Weights of a small autoregressive pixel model.
Training: soap at rate 0.0017, batches of 128.
Data: trained on microscope photos of single blood and bone marrow cells, 194171 training examples, 6.2 epochs.
Rows from block 2 of a small autoregressive pixel model, named by matrix and row number. Rows with one number belong to one neuron. Each number is 200 + 30 x the weight over its row's rms, rounded and kept within 0 to 999. All counts start at 0. After the name is the row's rms in percent of the matrix's.
Before each neuron's rows are labels from the 100 images, of 14976, where the neuron reaches its largest size: "responds to" is what is common among them. Only what is clearly more common there than usual is listed. The data: microscope photos of single blood and bone marrow cells. In brackets: how many of the 100.
# gate: MLP gate (model.blocks.2.mlp.gate.weight, 672x256), inputs 185-221
# fc1: MLP up (model.blocks.2.mlp.fc1.weight, 672x256), inputs 185-221
# fc2: MLP down (model.blocks.2.mlp.fc2.weight, 256x672, transposed), outputs 185-221

responds to: smear: peripheral blood (37)
gate.158,124,196,218,161,153,179,188,209,161,175,225,206,190,154,169,195,174,179,187,165,211,249,223,145,168,181,272,151,203,229,206,148,196,200,208,173,184,163
fc1.158,119,180,172,223,152,226,236,213,181,226,224,198,188,203,194,187,147,162,202,187,180,192,205,177,166,181,217,246,211,213,201,199,194,202,128,211,180,227
fc2.158,114,245,202,198,207,186,229,169,204,172,205,211,176,209,152,204,264,207,235,178,203,163,189,173,188,241,199,177,181,267,220,166,211,233,192,162,246,179

responds to: cell type: artefact (28)
gate.160,100,192,221,208,247,217,217,206,118,243,159,190,201,220,188,215,184,214,243,197,179,183,208,235,208,219,196,198,166,190,210,160,203,216,220,211,166,135
fc1.160,102,203,209,138,149,245,234,221,232,220,187,208,186,216,213,234,194,185,179,232,207,216,147,237,193,257,201,188,159,206,228,205,129,180,202,214,224,126
fc2.160,107,189,176,231,222,165,145,230,215,177,233,240,168,173,176,185,208,219,207,185,217,202,261,194,183,148,186,207,255,234,202,192,244,189,182,190,230,235

responds to: smear: peripheral blood (57); cell type: segmented neutrophil (40)
gate.468,095,207,209,160,193,126,212,214,219,246,187,188,240,209,211,174,217,188,159,156,241,223,164,253,154,179,284,215,197,166,224,179,203,221,196,200,156,187
fc1.468,110,248,212,182,163,200,201,216,188,213,236,217,200,201,195,263,211,206,258,209,160,205,197,208,215,192,195,205,198,203,193,213,156,166,222,181,288,161
fc2.468,148,219,201,188,230,124,205,169,200,239,189,133,214,157,199,237,258,233,210,248,203,197,172,213,209,160,240,184,226,211,211,190,201,207,193,174,203,144

responds to: cell type: artefact (38)
gate.365,104,190,153,217,210,205,177,202,230,226,201,221,203,177,150,197,192,169,142,254,187,272,211,155,185,176,244,146,202,211,183,174,183,252,197,206,272,180
fc1.365,099,162,207,189,219,166,219,205,207,251,190,228,172,198,177,126,223,135,158,245,236,197,197,154,185,203,266,181,219,169,236,126,206,233,235,152,285,215
fc2.365,094,188,194,194,176,233,230,204,218,181,237,191,205,221,228,242,207,232,240,160,191,192,201,247,213,145,187,253,223,229,222,207,173,191,193,222,103,207

responds to: cell type: artefact (37)
gate.617,106,139,220,213,226,223,183,189,232,180,152,214,210,192,230,227,149,221,226,229,224,186,199,217,212,226,216,196,229,170,237,160,254,250,183,228,159,187
fc1.617,114,131,201,208,258,183,199,219,175,185,206,226,229,221,216,153,205,221,245,162,152,224,218,193,176,217,243,188,214,213,201,179,159,181,207,189,204,191
fc2.617,103,202,197,178,174,183,231,211,134,169,199,194,186,160,170,165,251,223,212,155,210,162,192,184,181,199,192,198,132,214,200,152,252,239,201,175,226,208

responds to: cell type: artefact (26)
gate.550,115,176,173,199,206,189,193,202,166,180,171,190,263,205,179,175,182,199,155,218,138,201,202,168,215,223,182,180,214,202,253,212,185,182,188,204,230,195
fc1.550,112,196,239,239,198,246,178,227,185,184,200,230,178,190,175,195,170,146,172,186,219,211,204,151,163,168,209,237,178,213,169,163,232,221,201,208,251,183
fc2.550,116,162,166,152,218,269,230,203,216,221,224,177,221,262,218,169,205,256,231,230,182,142,231,156,248,150,161,194,227,102,214,210,225,184,217,195,223,210

responds to: cell type: artefact (36)
gate.304,064,131,229,232,253,146,178,169,180,101,189,207,189,235,164,195,259,233,201,198,233,134,204,174,168,205,164,146,188,206,273,221,211,205,214,221,201,284
fc1.304,058,200,198,250,183,241,195,163,188,200,222,231,239,213,212,203,215,267,190,158,184,178,252,178,206,208,236,177,161,220,214,181,197,156,190,257,192,206
fc2.304,064,208,166,187,222,211,240,136,180,184,174,192,242,220,212,221,179,231,138,192,253,237,165,164,150,183,182,210,232,176,257,212,193,170,179,217,236,219

responds to: cell type: artefact (28)
gate.34,110,164,211,222,205,244,254,232,165,187,122,237,178,225,188,221,171,193,214,164,225,214,225,223,213,189,253,165,232,203,225,133,198,242,227,170,193,220
fc1.34,115,141,243,217,248,203,203,186,178,208,241,223,219,236,251,161,244,231,215,191,215,213,288,180,161,233,233,227,199,248,233,224,216,228,213,208,187,221
fc2.34,108,230,201,182,205,234,196,238,217,220,212,151,155,192,208,228,243,247,185,170,188,171,201,143,205,206,184,179,120,173,183,193,216,205,171,226,214,194

responds to: cell type: eosinophil (47)
gate.400,109,118,179,213,220,188,199,251,178,230,214,205,181,133,211,205,239,200,194,164,150,213,198,219,247,214,176,139,202,176,212,166,165,194,221,159,221,160
fc1.400,103,201,219,184,274,150,220,177,176,211,211,166,197,195,149,134,185,232,245,142,201,179,231,197,193,227,224,198,207,228,191,192,211,139,218,175,180,264
fc2.400,115,188,244,205,190,165,183,209,200,265,244,176,235,198,247,205,179,205,161,184,200,207,176,230,205,214,185,187,238,185,185,229,211,183,176,264,168,183

responds to: smear: peripheral blood (51)
gate.177,114,207,211,231,206,193,187,200,170,236,224,184,177,171,182,257,187,184,251,238,164,188,191,168,157,224,206,146,141,194,170,227,227,156,180,240,228,242
fc1.177,098,250,187,205,235,201,135,170,121,221,219,157,165,249,232,192,163,198,221,200,149,241,211,164,143,193,189,182,192,267,163,244,237,202,171,219,222,222
fc2.177,108,210,230,186,219,150,184,176,255,222,199,190,191,231,186,212,224,269,191,148,168,234,170,177,222,156,229,200,174,198,224,199,219,248,241,187,144,259