{"tie_embeddings": false, "max_precond_dim": 1024, "epochs": 6.2}
Rows from block 2 of a small autoregressive pixel model, named by matrix and row number. Rows with one number belong to one neuron. Each number is 128 + 32 x the weight over its row's rms, rounded and kept within 0 to 255. All counts start at 0.
After each neuron's rows are labels from the 100 images, of 14976, where the neuron reaches its largest size: "responds to" is what is common among them. Only what is clearly more common there than usual is listed. The data: microscope photos of single blood and bone marrow cells.
# gate: MLP gate (model.blocks.2.mlp.gate.weight, 672x256), inputs 37-73
# fc1: MLP up (model.blocks.2.mlp.fc1.weight, 672x256), inputs 37-73
# fc2: MLP down (model.blocks.2.mlp.fc2.weight, 256x672, transposed), outputs 37-73

gate.203 [ 84 128 116  49 157 133 139 135 130 133 176 134 139 121  79 118 131 123 102 153 123 143 120  90 149 131 149 140 130 155 122  99  76 160 118 121 153]
fc1.203 [123 156 100 221  83 100 139 132 124 102 106 161 116 124 144 115  68 156 129 105 150 107 116 136 126 127 121 132 140  61 118 166 112 142  90 147 160]
fc2.203 [164 145  82  85 127 131 136 197  71 132 170  86 122 199 163 148 102 104 185  71 162 167 104 145 128 111 109  89 115 196 112 128 157 151 165 141  81]
responds to: cell type: lymphocyte

gate.484 [118 120 159 171  87 100  60 125  87 137 135 109 160 113 169 133 148 124 143 151 156 121 120 107 137 166 194 116  61  94 156 115 129  98 104 195 171]
fc1.484 [204 199 114 102  78 108 100 132 130 109  95 155 141 114 146 104 114  85 199 116  65 120  89 107 108 159 126 126 111 184 141  96 117 161 102 162 173]
fc2.484 [125 108 122 113 170 132 125 114 171 140  87 127 111  88 129 109 143 134 126 125 119 157 174 144 136  86  72  95  81  77 107 130  99  99 103 104 110]
responds to: cell type: lymphocyte

gate.121 [167  92  84 109 106 126 192 138 154  80 142  78 122 124 111 108 138  97 133 107 173 126  77 121  95 158 175 126 148 101 123 166 132  96 160  95 113]
fc1.121 [125 173 120 104 104  96 112 167  97 150 159 162 138 108 140 213 109 169 130 124 116  96 104 105 172 138  74 119 138 166 109 147 151 132 133 115 169]
fc2.121 [153 100 113 112 107 187 157 130 159 100 144 108  85 153  62 108 106  55 134 149 200 200  90 159 143 157 172 131 109 114 177 143 122 144 138  91  91]
responds to: smear: peripheral blood

gate.646 [114 101 176 119 107 188 142 120 103 112 156 184 129 149 110 165 115 101 164 133 114 104 119 131 105 151 140  65 130 152 109 116  97 105  84 225  98]
fc1.646 [132 127 113 132  66 153 147 122  96 113 132 140 152 132  69  81 174 153  89 197  99 111 131 154 116  78  65 126 153  72  98 109 116 153  85 168 153]
fc2.646 [178 165 117 147 129  57  66 105 119 146  95 160  96 127 179 158 118  58 117  98 178  95  99 136  71 160 205 130 133 163 128 125 150  54 140 101 157]
responds to: smear: peripheral blood

gate.262 [127 107 126 141 164 157 147 186 107 150 111 135 115 122 133 176 127 183 169 166 111 105  88 168 119 185 112 165  80 142  64 161 152  79 111 146 124]
fc1.262 [148 171 103 135 145  95 163 106 113 100 166 124 149 143 129  80 168  91 109 150 100 146 128  90 161 145 137  86 149 160 208  99 127 135 139 117 100]
fc2.262 [ 97  86  75 198 170 162 156 151 116 148 106  90 107 120 149 132 130  94 151  78 107 153  77 177 110 157 110 143 139  61  64 190 108 100 102 109 184]
responds to: cell type: segmented neutrophil; smear: peripheral blood

gate.199 [167 105 188 114 159 167 178 171 120 166  94 100 174 105 178 154  93 134  65 127 134 159 165 147 128 110 143 151  96  84 103  91 135 142 135  95 145]
fc1.199 [181 109 140  82 122 214 128 142 136  71 145  66 154 104 141 137  81 174 103 143 141 173  89  76 152 171 169 163  73 115 160  69  86 150 115 119 150]
fc2.199 [134 127 107 135  84 139  99 112 122 160 138 176  72 145  97  93 152  91  95 133 165 115  92  62 173 112 125 150 145 107 121 124 134 194 121 109 140]
responds to: cell type: lymphocyte

gate.388 [142 133 117 138  83 104 147 166 142  89 116 195 200 124 127 119  91 150  94 136 130 159 168 117 163 134  86 142 168  91  72 174 152 155 164 119  45]
fc1.388 [ 61 126  89 131  81 167 121 141 194 148 131 181 172 159 139 129 106 112 107 113  89 143  97 149 107  73  93 155 153  73 108 147  68 115 145 126  62]
fc2.388 [130 123 120  71 182 104 111 128  98 149 158  89 160  74 156 186 122  97 155 169 114  69 112  71 132 160 146 161 174 166 123 101 133 166 128 151 179]
responds to: cell type: segmented neutrophil

gate.29 [113  88 140  69 107 185 130 137 146 114  92 147 122 108 191 166 133 105 135 127  87 158 147 140 140 125  95 161 122 140 111 107 160 131 202 161  80]
fc1.29 [139 125 136 106 146 178 140 156 128 105 111 147 164 130 219 160 172 111 130 103  94 160 108  99 154 116 117 138  86 134  53 128 122  99 129 141 146]
fc2.29 [146 114  93 120 111  42 155 147 103 114 141 135 117 118 144 168  92 106 129 173 138 116  39 147 104 113 130 121 120 213 135 123 177  99  78  93 187]
responds to: cell type: segmented neutrophil; smear: peripheral blood

gate.667 [122 126 175 112  79 158 151 178 120 164 103 152 108 141 148 176  72  99  79  87  97 140 145  97 129 197 104 146  96  74  94 152 170 135 105 193 154]
fc1.667 [ 82 148  26 127 131  82  82 123 124 168 128 135 106 159 111 112  60 169 143  77 130 102 144 120 161 116 113 135 111 115 121  95 131  97 146 133 102]
fc2.667 [152  79 163 172 112  80 186 102  62 207  53  56 172  96  61 203 178  54  88 124 175 152 119 124 113 118 111 139 124 174  94 115 113 171 102 138 127]
responds to: cell type: erythroblast

gate.110 [157 152 152 132 155 140 109 149 170 111  73 175  61  86  37 134 185 120 117 116  89 128 141 143 131 124  72 101  94 131 146  73 141  88 152 108 149]
fc1.110 [124  82 113 182  71  77 128 171  90 155 146 122 189 160 212 129  78  94 107 113 146 143  84 118 118 163 229 164 111  74  78 185 157 148 106 164 108]
fc2.110 [108 124 192 147 120 135  59 107 117  83  98 146 146  93  17 131 150 147  84 124 138 106 138 156 117 151 131 100 114 120 162 139 147  93 175 135 166]
responds to: cell type: artefact

gate.197 [ 95 109  87 147 155 164 155 184 108 122  86 126  98 121 156  99 111  61 114 156 138 120 101 159 138 180 164 133  88  91 108 139  77 156 182 135 170]
fc1.197 [104  92 105 164 172 171 110 185 101 159  93  89  57 134 113 131  99  88 141 133 137 121  72 146 152 128 174 131 126 101 124  94  74 189 190  91 168]
fc2.197 [100 168 133 110  94  88 147  47 159 142 152 142 179 141  93 147 155 145  82 121  61 146 176 103 100 113  70 149 105 182 148 148 149 120 106 131 157]
responds to: smear: peripheral blood

gate.15 [136 147 175  85  91 138 113 133 123 125 171 138 148 175 158 116 181 140 190 162 127  61 124 126  86 161 136 153 162 117  90 137  77 114  69 133 118]
fc1.15 [100 124 101 119  79 115 157 155 142  96 170 158 151 167 167 115 182 181 156 175  78  77  91 110 122 160 103 120 138 151  77 133 101 134  94 175 119]
fc2.15 [147 134 136 131 143  94 155 121 195 158 105 136  69 161  52 173  65 130 101  91  75 158 159 116 123 132 214 177  91  85 171 134 191 130 165  68 133]
responds to: smear: peripheral blood; cell type: segmented neutrophil

gate.304 [153 116 112 133 177 157 104 119 119 134 139  78 104 129 154 141 147 113 139  68 141 163 123 112 141 173 106 136 181 125 167 122 130  90 141 163 129]
fc1.304 [158 104 118 145 195 142 112 139 189 146 121 131 141 176  72 107 113  69 133  97 150 132 168 116 128  99 136  77 104 167 143 100  84 107 186 155 116]
fc2.304 [184 134 133 154 124  90 141 116 103 127 106 114  91  78  91 156 173 123 115 156 144 198 103  77 106 150 125 129 174 172 139 175 117 145 163 130 159]
responds to: cell type: artefact

gate.345 [141 175 160 175 168 155 125 131 201 133 150  85 131 130 145 130 177 147 162 130 152  58 120 130 112 162 119 130 131 180 105 127 162 100 129 115 153]
fc1.345 [135 112 126 166 109 145  94 161 140 139 146 122 128  99 147  70 106 136 128  77  68 122 153 125  91  82 149 125 156 124 130 129  88 104 130 132 133]
fc2.345 [151 126 159 166  90 176 140 118 120 137 132 155 173 136 152 134 182  91 116 130 115 110  97 148 126  85 125 119  87 159  76  91 131 100 165 141 157]
responds to: cell type: lymphocyte

gate.597 [127 131 107  99  92 129  54  91 145 143 114 134  62 126 143 142  71 136 161 123 150 146 130 167 156 109 168 125 187 145  99 146 107  86 106 156 137]
fc1.597 [168 125  82  58  76 119  64 128 123 117 138 130 110 156 153 112 129 144 108 155 154 159 110 139 103 182 133 101 157 144  94 132 175 111 118 147 122]
fc2.597 [172  89 219 146 107 107 139 125 155  65 123 202  99 150 171 142 165 102 102 105 101 136  44 106 167 121  92 122 111 141 149  40 135 115 121 139 146]
responds to: cell type: segmented neutrophil

gate.558 [128 136 172 121 133 160  57 108 119  92 156 119 121 144 154 119 158 116  90  79 199 188 119 121 111 132 112 107 174 117  33 108 110 142 111 133 101]
fc1.558 [159 131 106 148 145 146 179 143 135 175 152 176 123 136 118 112 114 126 186 133  81  78 132 133 152 168 149 168 136 183 184 123  84 104 142 139 113]
fc2.558 [109 109 136 108  73 204 114 158 158 159 122  97 165 171 133  92 180 215  94 130 177 127 116 152 151 115 137 154 142  56  82 120  99 159  98 157  73]
responds to: cell type: segmented neutrophil

gate.120 [133 138 102  80 144 214  86 119 126 112 125 131 131 188  66 204 120 131 104 116 115  82 153  93  69 184  90 120 147 141 129 111  61 104  76 187 161]
fc1.120 [150 155 104 107 165  30 147  74 142  72  71 107 135 102 150  98  58 141 120 103 133 141  86 146 178 103 122 132 136  85 173 119 123 117 116 116  46]
fc2.120 [166 153 104 135 159 141  73 138 110  57 120 142 113 118 113 110 112 106 102 137 149 129 110 141 117 121 117 135 141  93 173 101 127  82 115 127 183]
responds to: cell type: erythroblast

gate.412 [154  43 120 117 126 127 145 123 114 155 100 156 147 154  90 124 161 114  98 107 137 174 147 142 124 151 152 143  99 135 104 117 153 110 157  85 175]
fc1.412 [ 79 164 125 148 130 107  81 156 103 111 187 119 102  78 131 110 145  95 135 134 137 100 126 127 149 153  61 112 153 144 170 133  94 153  57 112  77]
fc2.412 [139 135 105  89 176 142 124 173  82 106 128 118 146 131 151 146 147 179 164  79  89 165 152 142 152 116 122 162 173 147 117 106 157  97 156 162 126]
responds to: cell type: lymphocyte

gate.351 [117 116 158 157 114 128 131 126 147  95 172 178 107 135 127 158 143 152  77 101 124 167 134  49 157 111  75 170 121 140  92 109 159  89 106 145 132]
fc1.351 [151 156 135 139 221 117  95 131  96  73 131 157 127 114 153 120  81 127 129 108 174 173 151 115 152 153  74 132 177 129 124 167 132 161 113 149 132]
fc2.351 [131 143  73 153 139 110 120 147 149 128 118 147  93 118 105 134 167 110 133 176  85 119 137 151 149 144 117 104  93 156 102  96 133 115 121 125 122]
responds to: cell type: segmented neutrophil

gate.68 [152 133 124 102 149 182 102 171 118 170 137  94 118 142 143  89 110 149 114 118 108 145  83 158 128  87 115 126  97 132 137 122 138 119 193  98 173]
fc1.68 [ 86  95 142  48 151 164 185 154 114 158 134 172 120 161  98 142 154 127 160 203 140 153 144 148 104  75 163 174  60 126 115 146  96 169 166 112 173]
fc2.68 [138 137 139 136 148 150 117 161 148 173 114  68 111 176 145  69 128 135 159 149 137 165  64 144 114 116 148  96  90 153 212  64 178  75 127 122 110]
responds to: smear: peripheral blood

gate.524 [ 54 116 145 117 112 113 160 110 147 107 102 135  90 124 111 147 123  98  90  88 101 125  88  92 155 132  72 109 178 170 166  98 110  99 103 125 102]
fc1.524 [154 170 127 138 154 130  53  88 149  96 158 148 132 116 125  51 121 137 180 132 104 174 109 169 129 144 170 107  91 124  84 130 116 116 139 137 140]
fc2.524 [124 117 103 111 192 134  95 105 164 142  55  99 101 133 119 109  56 119 140 115 152 123 161 108  66 182 160 150 110 104 104 124  47 124 135 106  74]
responds to: cell type: erythroblast

gate.348 [147 140  62 133  89 145 147 120 123  82  72 126 161 136 127 160 162 115 150  96 111 121  80 111 117  95 178 110 141  86 155 178 148 110 111 144  76]
fc1.348 [ 85 148 165 156 123 149 144 154 126 153 112 105 130 148 115 132 109 100  87 121 118 115 168 148  84 116 166 185  84 101 144 138 142  76 191 108 171]
fc2.348 [164 137 117  49  99 128  74 128 212 113 122 127 118  79 110 126 200 113 122 130 157 108 128 136 129 126 102  64 158 102  66 118  97 124 136 169  82]
responds to: cell type: artefact

gate.520 [183  89 110 127 127 153 144 150  48  73 121 166 126 109  70 168 175 119  80 112  59 143 134 137 112  93 128 185 120 125  88  93 128 132  46  62 114]
fc1.520 [161  84  81 142 139 102 133 178  67  73 137 134 147 126  71 152 194 145 102 127  99 129 159  66 158 136 125 158 120 115 149 116 177 178  71  88 144]
fc2.520 [103 184 109 108 119 121 151  86 156 191 118  92 142 158 161 165  73 146 165 127 134 124 128 129 132 138 123  53 167  83 164 128 159 128 172 165 107]
responds to: cell type: artefact

gate.248 [128  89 132 135  97  78  89 127 139 122 105 126 168 139 148 159 105  65 102  93 164 180 113  56 160 124 117  85 148 135 120 153  84 137 202 124 167]
fc1.248 [156 160 100 132 130 136 185 141 170 148 166 118 121 161 162 145 157 148  68 124 123 146 113 177 119 107 100 117 129 106 186 156 144  72  97 147 152]
fc2.248 [152 160 115 198 124 132  93 153  83 128 112 130 112 106 129  56 118 172 166 159  93 108 102 144 123 159 116 130 112 117  82  78 135 151 108  89  97]
responds to: smear: peripheral blood

gate.245 [153 130  95 136 127 116 134 116  81 170 148 120  99  97  95 113 147 158 149 149 108 120 110 116 107 135 120 152  76 112 116 118  98 157 155 129  91]
fc1.245 [131 120 144 146 125 141 144 124 209 100 124 135 132 139 126 154 104 133 122  58 126 194 155 126  94 142 128 169 143 129 121 181 160 128  99 129 119]
fc2.245 [115 150  77 119 122 140 100 126  75 107 133  72 143 155 119 134 120 123 136 193 130  86 159 104 132 144 120 123 170 187 164 129  92 166 190 157 196]
responds to: cell type: segmented neutrophil

gate.641 [ 91 132 108  89 189 108  49 114  78 126 164 112 124 113 101 124 107 103 136 159 116  94 178 101 134 125 112 158 111 174  85 177  75 216 161 177 116]
fc1.641 [129 100 177 134 128 136 182 142 152 120  95 141 110 120 125 163 128 117  87  84 163 147 108 165  95 123 153  81 232 115 112 111 149 100 147 115 102]
fc2.641 [ 87 118 156  90  86 157 135 104 119 128 124 155  28 142 178 105 136 122 170 131  71 145 153  85 165 171 129 124  64  48 123 118 139 185 147 131 134]
responds to: smear: peripheral blood

gate.263 [114 101 143 160 103 134 101 122 150 135  56 153 100 150 122 139 113 102 157  74 154 129 126 147 130 164 107 171 103 145 169 128  96  89 106  81  70]
fc1.263 [143  59 153 144  88 151 130 126 128 140 139 159 155 144 146 126  67 123 191  53 125 106 110 139 136 138 174 103  49 160 184 134 131  90 120 121  44]
fc2.263 [113 210 111 100 192 114  86 123 108 131 167  78 150 145 113 117 186 142 140 110 164 150 124 113  94 167 163 157 171 145 109 176 137 172 128 134 151]
responds to: cell type: erythroblast

gate.642 [164 138 141 108  96 214 107 109 101 124 144 149  77 133 170  92  63  63 159 115 112 176 132  88 142 131 125 148 104  93  55 141 171 106 129 166  70]
fc1.642 [ 84 110 117 155 112  69 119 125 117 148 139 131 152 117 142 156 212 232 116  95  75 144 157 116 100 101 131 122 103  95 196 109  42 168 128  95 104]
fc2.642 [175 107 184 111  98 133  95 141 139 103 101 140  30 109 111 109 134 105 128 138  90 143 134 173 140 133 108 154 155 137  84 103 113 115  59 102 126]
responds to: smear: peripheral blood

gate.17 [134 209 184 121 186 143 166  89 138 153 156 137 121 146 128 116 166 150 139 150 118 129  78 168 125 156 154 108 116 158 117 162 129 144 148 128  98]
fc1.17 [ 77 152 112 122  73 161  91 148  94 145  95  92 100 142 135 148  98 147 106 119 162 108 161 113 145 126 189 182 108 148 175 131 123  82 148  92 127]
fc2.17 [172 108  81 130 180  83  50 165 137 119  60 118 135  79 126 187 134 104 171 118 136  96 151 160 138  59 104 142 169 122 127 120 118  96 165 141 133]
responds to: smear: peripheral blood; cell type: segmented neutrophil

gate.395 [175 156 106 132 126 140  85 141 141 116 131 117 136 126  93 149 105 106 113 117 115 163 137  94 141  63 128  88  61 133 113 121 160 106 107 120 158]
fc1.395 [110 141 122 139 162  90 129 152 108  79 120  88 149 112 127  94  93 107 173 124 123 109 120 146 131 147  93  76 114 127  87  86  40 154 145 152 206]
fc2.395 [134 133 162 100  70 115 158 137  82 111 109 155 174 113 104 114 199 114 101 152 106 112 139  82 128 162  62 160 176 151 216 186 192 164 141 145 140]
responds to: cell type: segmented neutrophil

gate.331 [156 144 137 127 132 100 154 182 123 161 165 193 185 112 166 172 161 130 166 119  72 162 133 131 133 100 151 163  85 130  87 145 126 125 109 157 133]
fc1.331 [150 158 151 130  93 142 137 149  98  55 109  85  84 206 157  63 138  76 103 117 169 137 149 144  88 153  84 106 103 132 125 178 181 168 118 147 134]
fc2.331 [130 168 112  70 224 108 118 128 151 169 140 123 160 110  81 163 141 149 174 151 139 116 132 153 155 174 155 201 148 117 118 109  64 130 117 141 145]
responds to: cell type: segmented neutrophil; smear: peripheral blood

gate.654 [107 118 134  93 158 119 156  61 110 115 131 155  89 105 137 136 146  92  86 102 159 180 102 122 118 141 166 145 123 136 150 145  87 165 159 122 139]
fc1.654 [142 121 140 176 103  92 137 113 111 158 166 179 176  84 136 177 131  86 136 126 123 103 141 112 140 132 136 136 216 158  67 147 127 114 117 119  97]
fc2.654 [129  84 126 119 145 110  45 129 132 156 127 102  96 181  58 118  95 131 123 118 164 102 143 138 119 126 144 110  97 145 121 139 126 122 124  79 141]
responds to: cell type: artefact

gate.38 [ 76 115 145 115 163 127  84 140 127 109 153 137  98 122 103 124 149  67 107 142 139  90  91  83 155 111 151 115 158 133 144  52 164 146 103 108 136]
fc1.38 [168 134 157 118 134 111 185  94 134 154  89 114 162 144 134  68 130 168 148 184  71 171 121 138  94 205 108 108 132  74  99 170 132  90 133 141 110]
fc2.38 [153 173 116 110  72 135  83 122 132 125 160 112 148  97 124 101 142 143 135 138 121 116  72  96 164 106 101  87 152 106 164 136 140 141 141 194 145]
responds to: cell type: erythroblast

gate.240 [155  75 109 132 142 136  62 159  88  84 133 155 127  97  95 106 138 171 177 124 123 119 131 119 173  99 143 167 149 147 130  75 111 104  86 134 131]
fc1.240 [126 140 126 151 103 119 140 130 110 163 125 135 121 148  88 113 161 106  75 141 110 197 154 148 156 114 146 140 127  90 123 171 141 119 179 148  97]
fc2.240 [105 181 134  63 160 105  75 104  70  74 139 139 102  99 122 158 147 177 149 129 116 123 132 119 146 131 124  92 186 162 115  57  70 154 106 149 121]
responds to: cell type: lymphocyte

gate.596 [ 96 150 180 218 167 135 152 111  92 136 140 116  91 132 132 120  95 159 107 185 146 180  67 125  98 147 155  82 113 110 102 143 115  89 139 123 143]
fc1.596 [124 129 198 194 168 143 139 128  89 112 161 120 100 129 122 154 109 147 105 148 127 161  90 144 118 185  93  99 111 121 125 169 115  80 107 131  92]
fc2.596 [158 136  63  57  96 105 135 143 166 135 107  85 133 150 138 100 149  94 135 116 130  87 162 108 136  85 148 164 148  89 182  92 126 194 161 150 155]
responds to: smear: peripheral blood

gate.18 [ 95 166  92 129 110 111  98 115 151  93 122  81 181 160 139 122 112 100  79 127 142 119 106  77 115  79  93 151 106 132 169  79  89 125 128 155 105]
fc1.18 [120 142 114 103  62 148 116  92 141  93 192 110 135 167 112 144 149 188 123 155 141 139 149 133 139 112 100 151  83 114 121 110  70 160 115 144 148]
fc2.18 [131  98 166 134 121 175 171 136  93 161  90 151 127 141 123 111 108  82  95 155 150 140 110 152 135 140 119  60 152 150 129 151 164 148  63 111 150]
responds to: cell type: erythroblast

gate.464 [ 86 180 139 131 152  97 107 126 148 138  67 138 118  80 114 111 169 119 108 149 149 134 107 157 123 205 106 127 137 121 126 147 120  76 141 161 113]
fc1.464 [128  70 121 168 164 164 141 169 156 140 182 114 161  99 135 148  87 142 136  93 117 166 109  95 145  68 123 110 122 146 128 121 172 154 120  57  80]
fc2.464 [123 109  86 106 133 143  91 129 154 103 141 104  87 156 105  75 161 134 150  76 104 107 183 151  51 133 127 107 176  92 158 130 112 173 128 158  54]
responds to: cell type: artefact

gate.322 [139 159 134 139 137 125 130 126 138 114  92 151 160 158 173 198 107 161  55 143 156 105 112 117 171  93 175 118 120 150  85 117 154 162 164 145 110]
fc1.322 [ 96  89 124 179 115 115 120 138 127 177 132 135  71  63  89 119 124 187 115 126  91 141 215 112 144 128  85 136 142 135 144 105 165 135 121 132 125]
fc2.322 [204 191  95 161 115 113 105  99 156 151  76 179 166 112 126 168 109  87 112 153 166  60 123 135 132 122 147 165 113 164 122 108 108 105 134 166 139]
responds to: cell type: lymphocyte

gate.518 [147 178 103 154 120 128  62 107 127 103 192 117 174 102 158 153 100 211 139 184 142  99 161 111 114 151 164 102 123 158 141  97 162 126 128 137 138]
fc1.518 [158 199 114 143 130 164 119 109 138  88 191 137 168  74 161 193 159 168 163 137 144 101 138  74 137 140 127  96 137 154  84 129 150 134 140 149 148]
fc2.518 [125  47 136 106 185 159 134 165 110 132  91 122 192 133  90 136 150 110 103  36 173 141  79 121 158 158 137 156 171 106 187 169 112 129 128 131 138]
responds to: smear: peripheral blood

gate.571 [114  99 157 131  79  57 116 145 108 126 100 137 149  90 108 118 198  68 149 107 118 177 130 168 147 145 145  71 210 166 158  79 135 161 122 138  91]
fc1.571 [ 88 113 196 114 102 138 201 154  72  99 116 124 140 171 145 146  84 167 119 140  48  33 111  69  64 206 100 159 124 171 162 141 159 143  89 127 137]
fc2.571 [114 162  92 104  98 145  84 137 147  95 106 111 168 128 108 186 151 101 109 107 193 108 124  95 149 175 120 130 131  80 170 133  93 151 154 151 110]
responds to: cell type: lymphocyte

gate.550 [127 127 137  98  57 108 162 128 130 176 103 172  84 104 116 185 153 169 138 126 128 110 119 175  61  86 146 110 145 106 128 180 118  85  74 130 137]
fc1.550 [136 149  99  59 105  90 141 163  98  83 170 151 179 158  96 129  90  37 166 157 136 125  97 143 154 156  83 136 135 121 122 104  56 135 110  71 138]
fc2.550 [101 100 126  55 140 153 125 133 123 136 116  92  97 131 130 153 135 205 114 143 107 106 157 137 123  96 138 145  87  72 136 120 128 154  82 186 141]
responds to: cell type: artefact

gate.379 [156 102 178 146 209  32 141 155 133 135 114 122  89  49 163 101 157 155 129  80 147 130 133 127 165 135  86 126 128 120 124  75 168 123 134 104 147]
fc1.379 [147  82 182 129 210 101  94 125 102 162  92 113 145  87 118  93 144 130  97 115 138 114 144 106 159 142 106 126 160 132 149  83 178 112 151 109 145]
fc2.379 [100 113 148 167  94 147 147 176 109 121 137  97 131 146 134 124 110  67 122 123  82  82 111 110 128 173 122 180 104 153 163 108 137 178 151  81 127]
responds to: smear: peripheral blood

gate.307 [ 47 177 128 156 154 150 119 118 185 101 142 124 166 156 192 180 130 125 134  84 125 146  95 120 175  78  91 104 158 103  72 149 161 134 134 124 140]
fc1.307 [131 139 134  94 104 107 118 127  99 164 132 128 136 114 130 133 107 106 161 197 178  74  83 124 115 178 139 118  77 136 177 154 134 110 141 191  73]
fc2.307 [115 135 109 177 130 129 108 106 116  93 162 141 127 147  90 133 150  87 116 118 173 149 115 198 207 143 104 144 122 186  53 135 118 150  98 128 125]
responds to: cell type: segmented neutrophil

gate.325 [122 153  74 103 126 141 148  77 108 149 200 126 131 130  94 151 127 124 159 143 134 125 136 125 136 138 137 130 170 152 104 155 113 173  42  42 135]
fc1.325 [127 113 126  90 110 142 144 145 132 116 120  99 149 136 175 171 164 119 196  60 105 103 138 117  53 153  94  99 152  94 108  97 123 123 163 175  89]
fc2.325 [191 150 142 142  98  97 153 127 102 156 118 137 138 115 119 180  82  90 145 163 153 122 133  84  66 169 152 172 154 175 107 155 107 171  89 103 126]
responds to: smear: peripheral blood; cell type: segmented neutrophil

gate.290 [140 141  51 140 166 112  95 186  57  99 146 167  78 131  95 139 105 132 187 135 141 147 122 156 110 121 132 108 149 117 102 148 147 134 112 138 127]
fc1.290 [121 148  80 120 130  93 131 150 142 111 223 144 147 186  84 175 131 120 167 133 111  78 142  86  84  95 174 118 153  95  77 116 135 123 103 159  94]
fc2.290 [146 100 158 138 185 166 133 103 101  86 147 117 147 146 143 167  83  64  86 124 129  82 142 100  56 124 132 135  83 162 133 145 146  97 115 108 145]
responds to: smear: peripheral blood; cell type: segmented neutrophil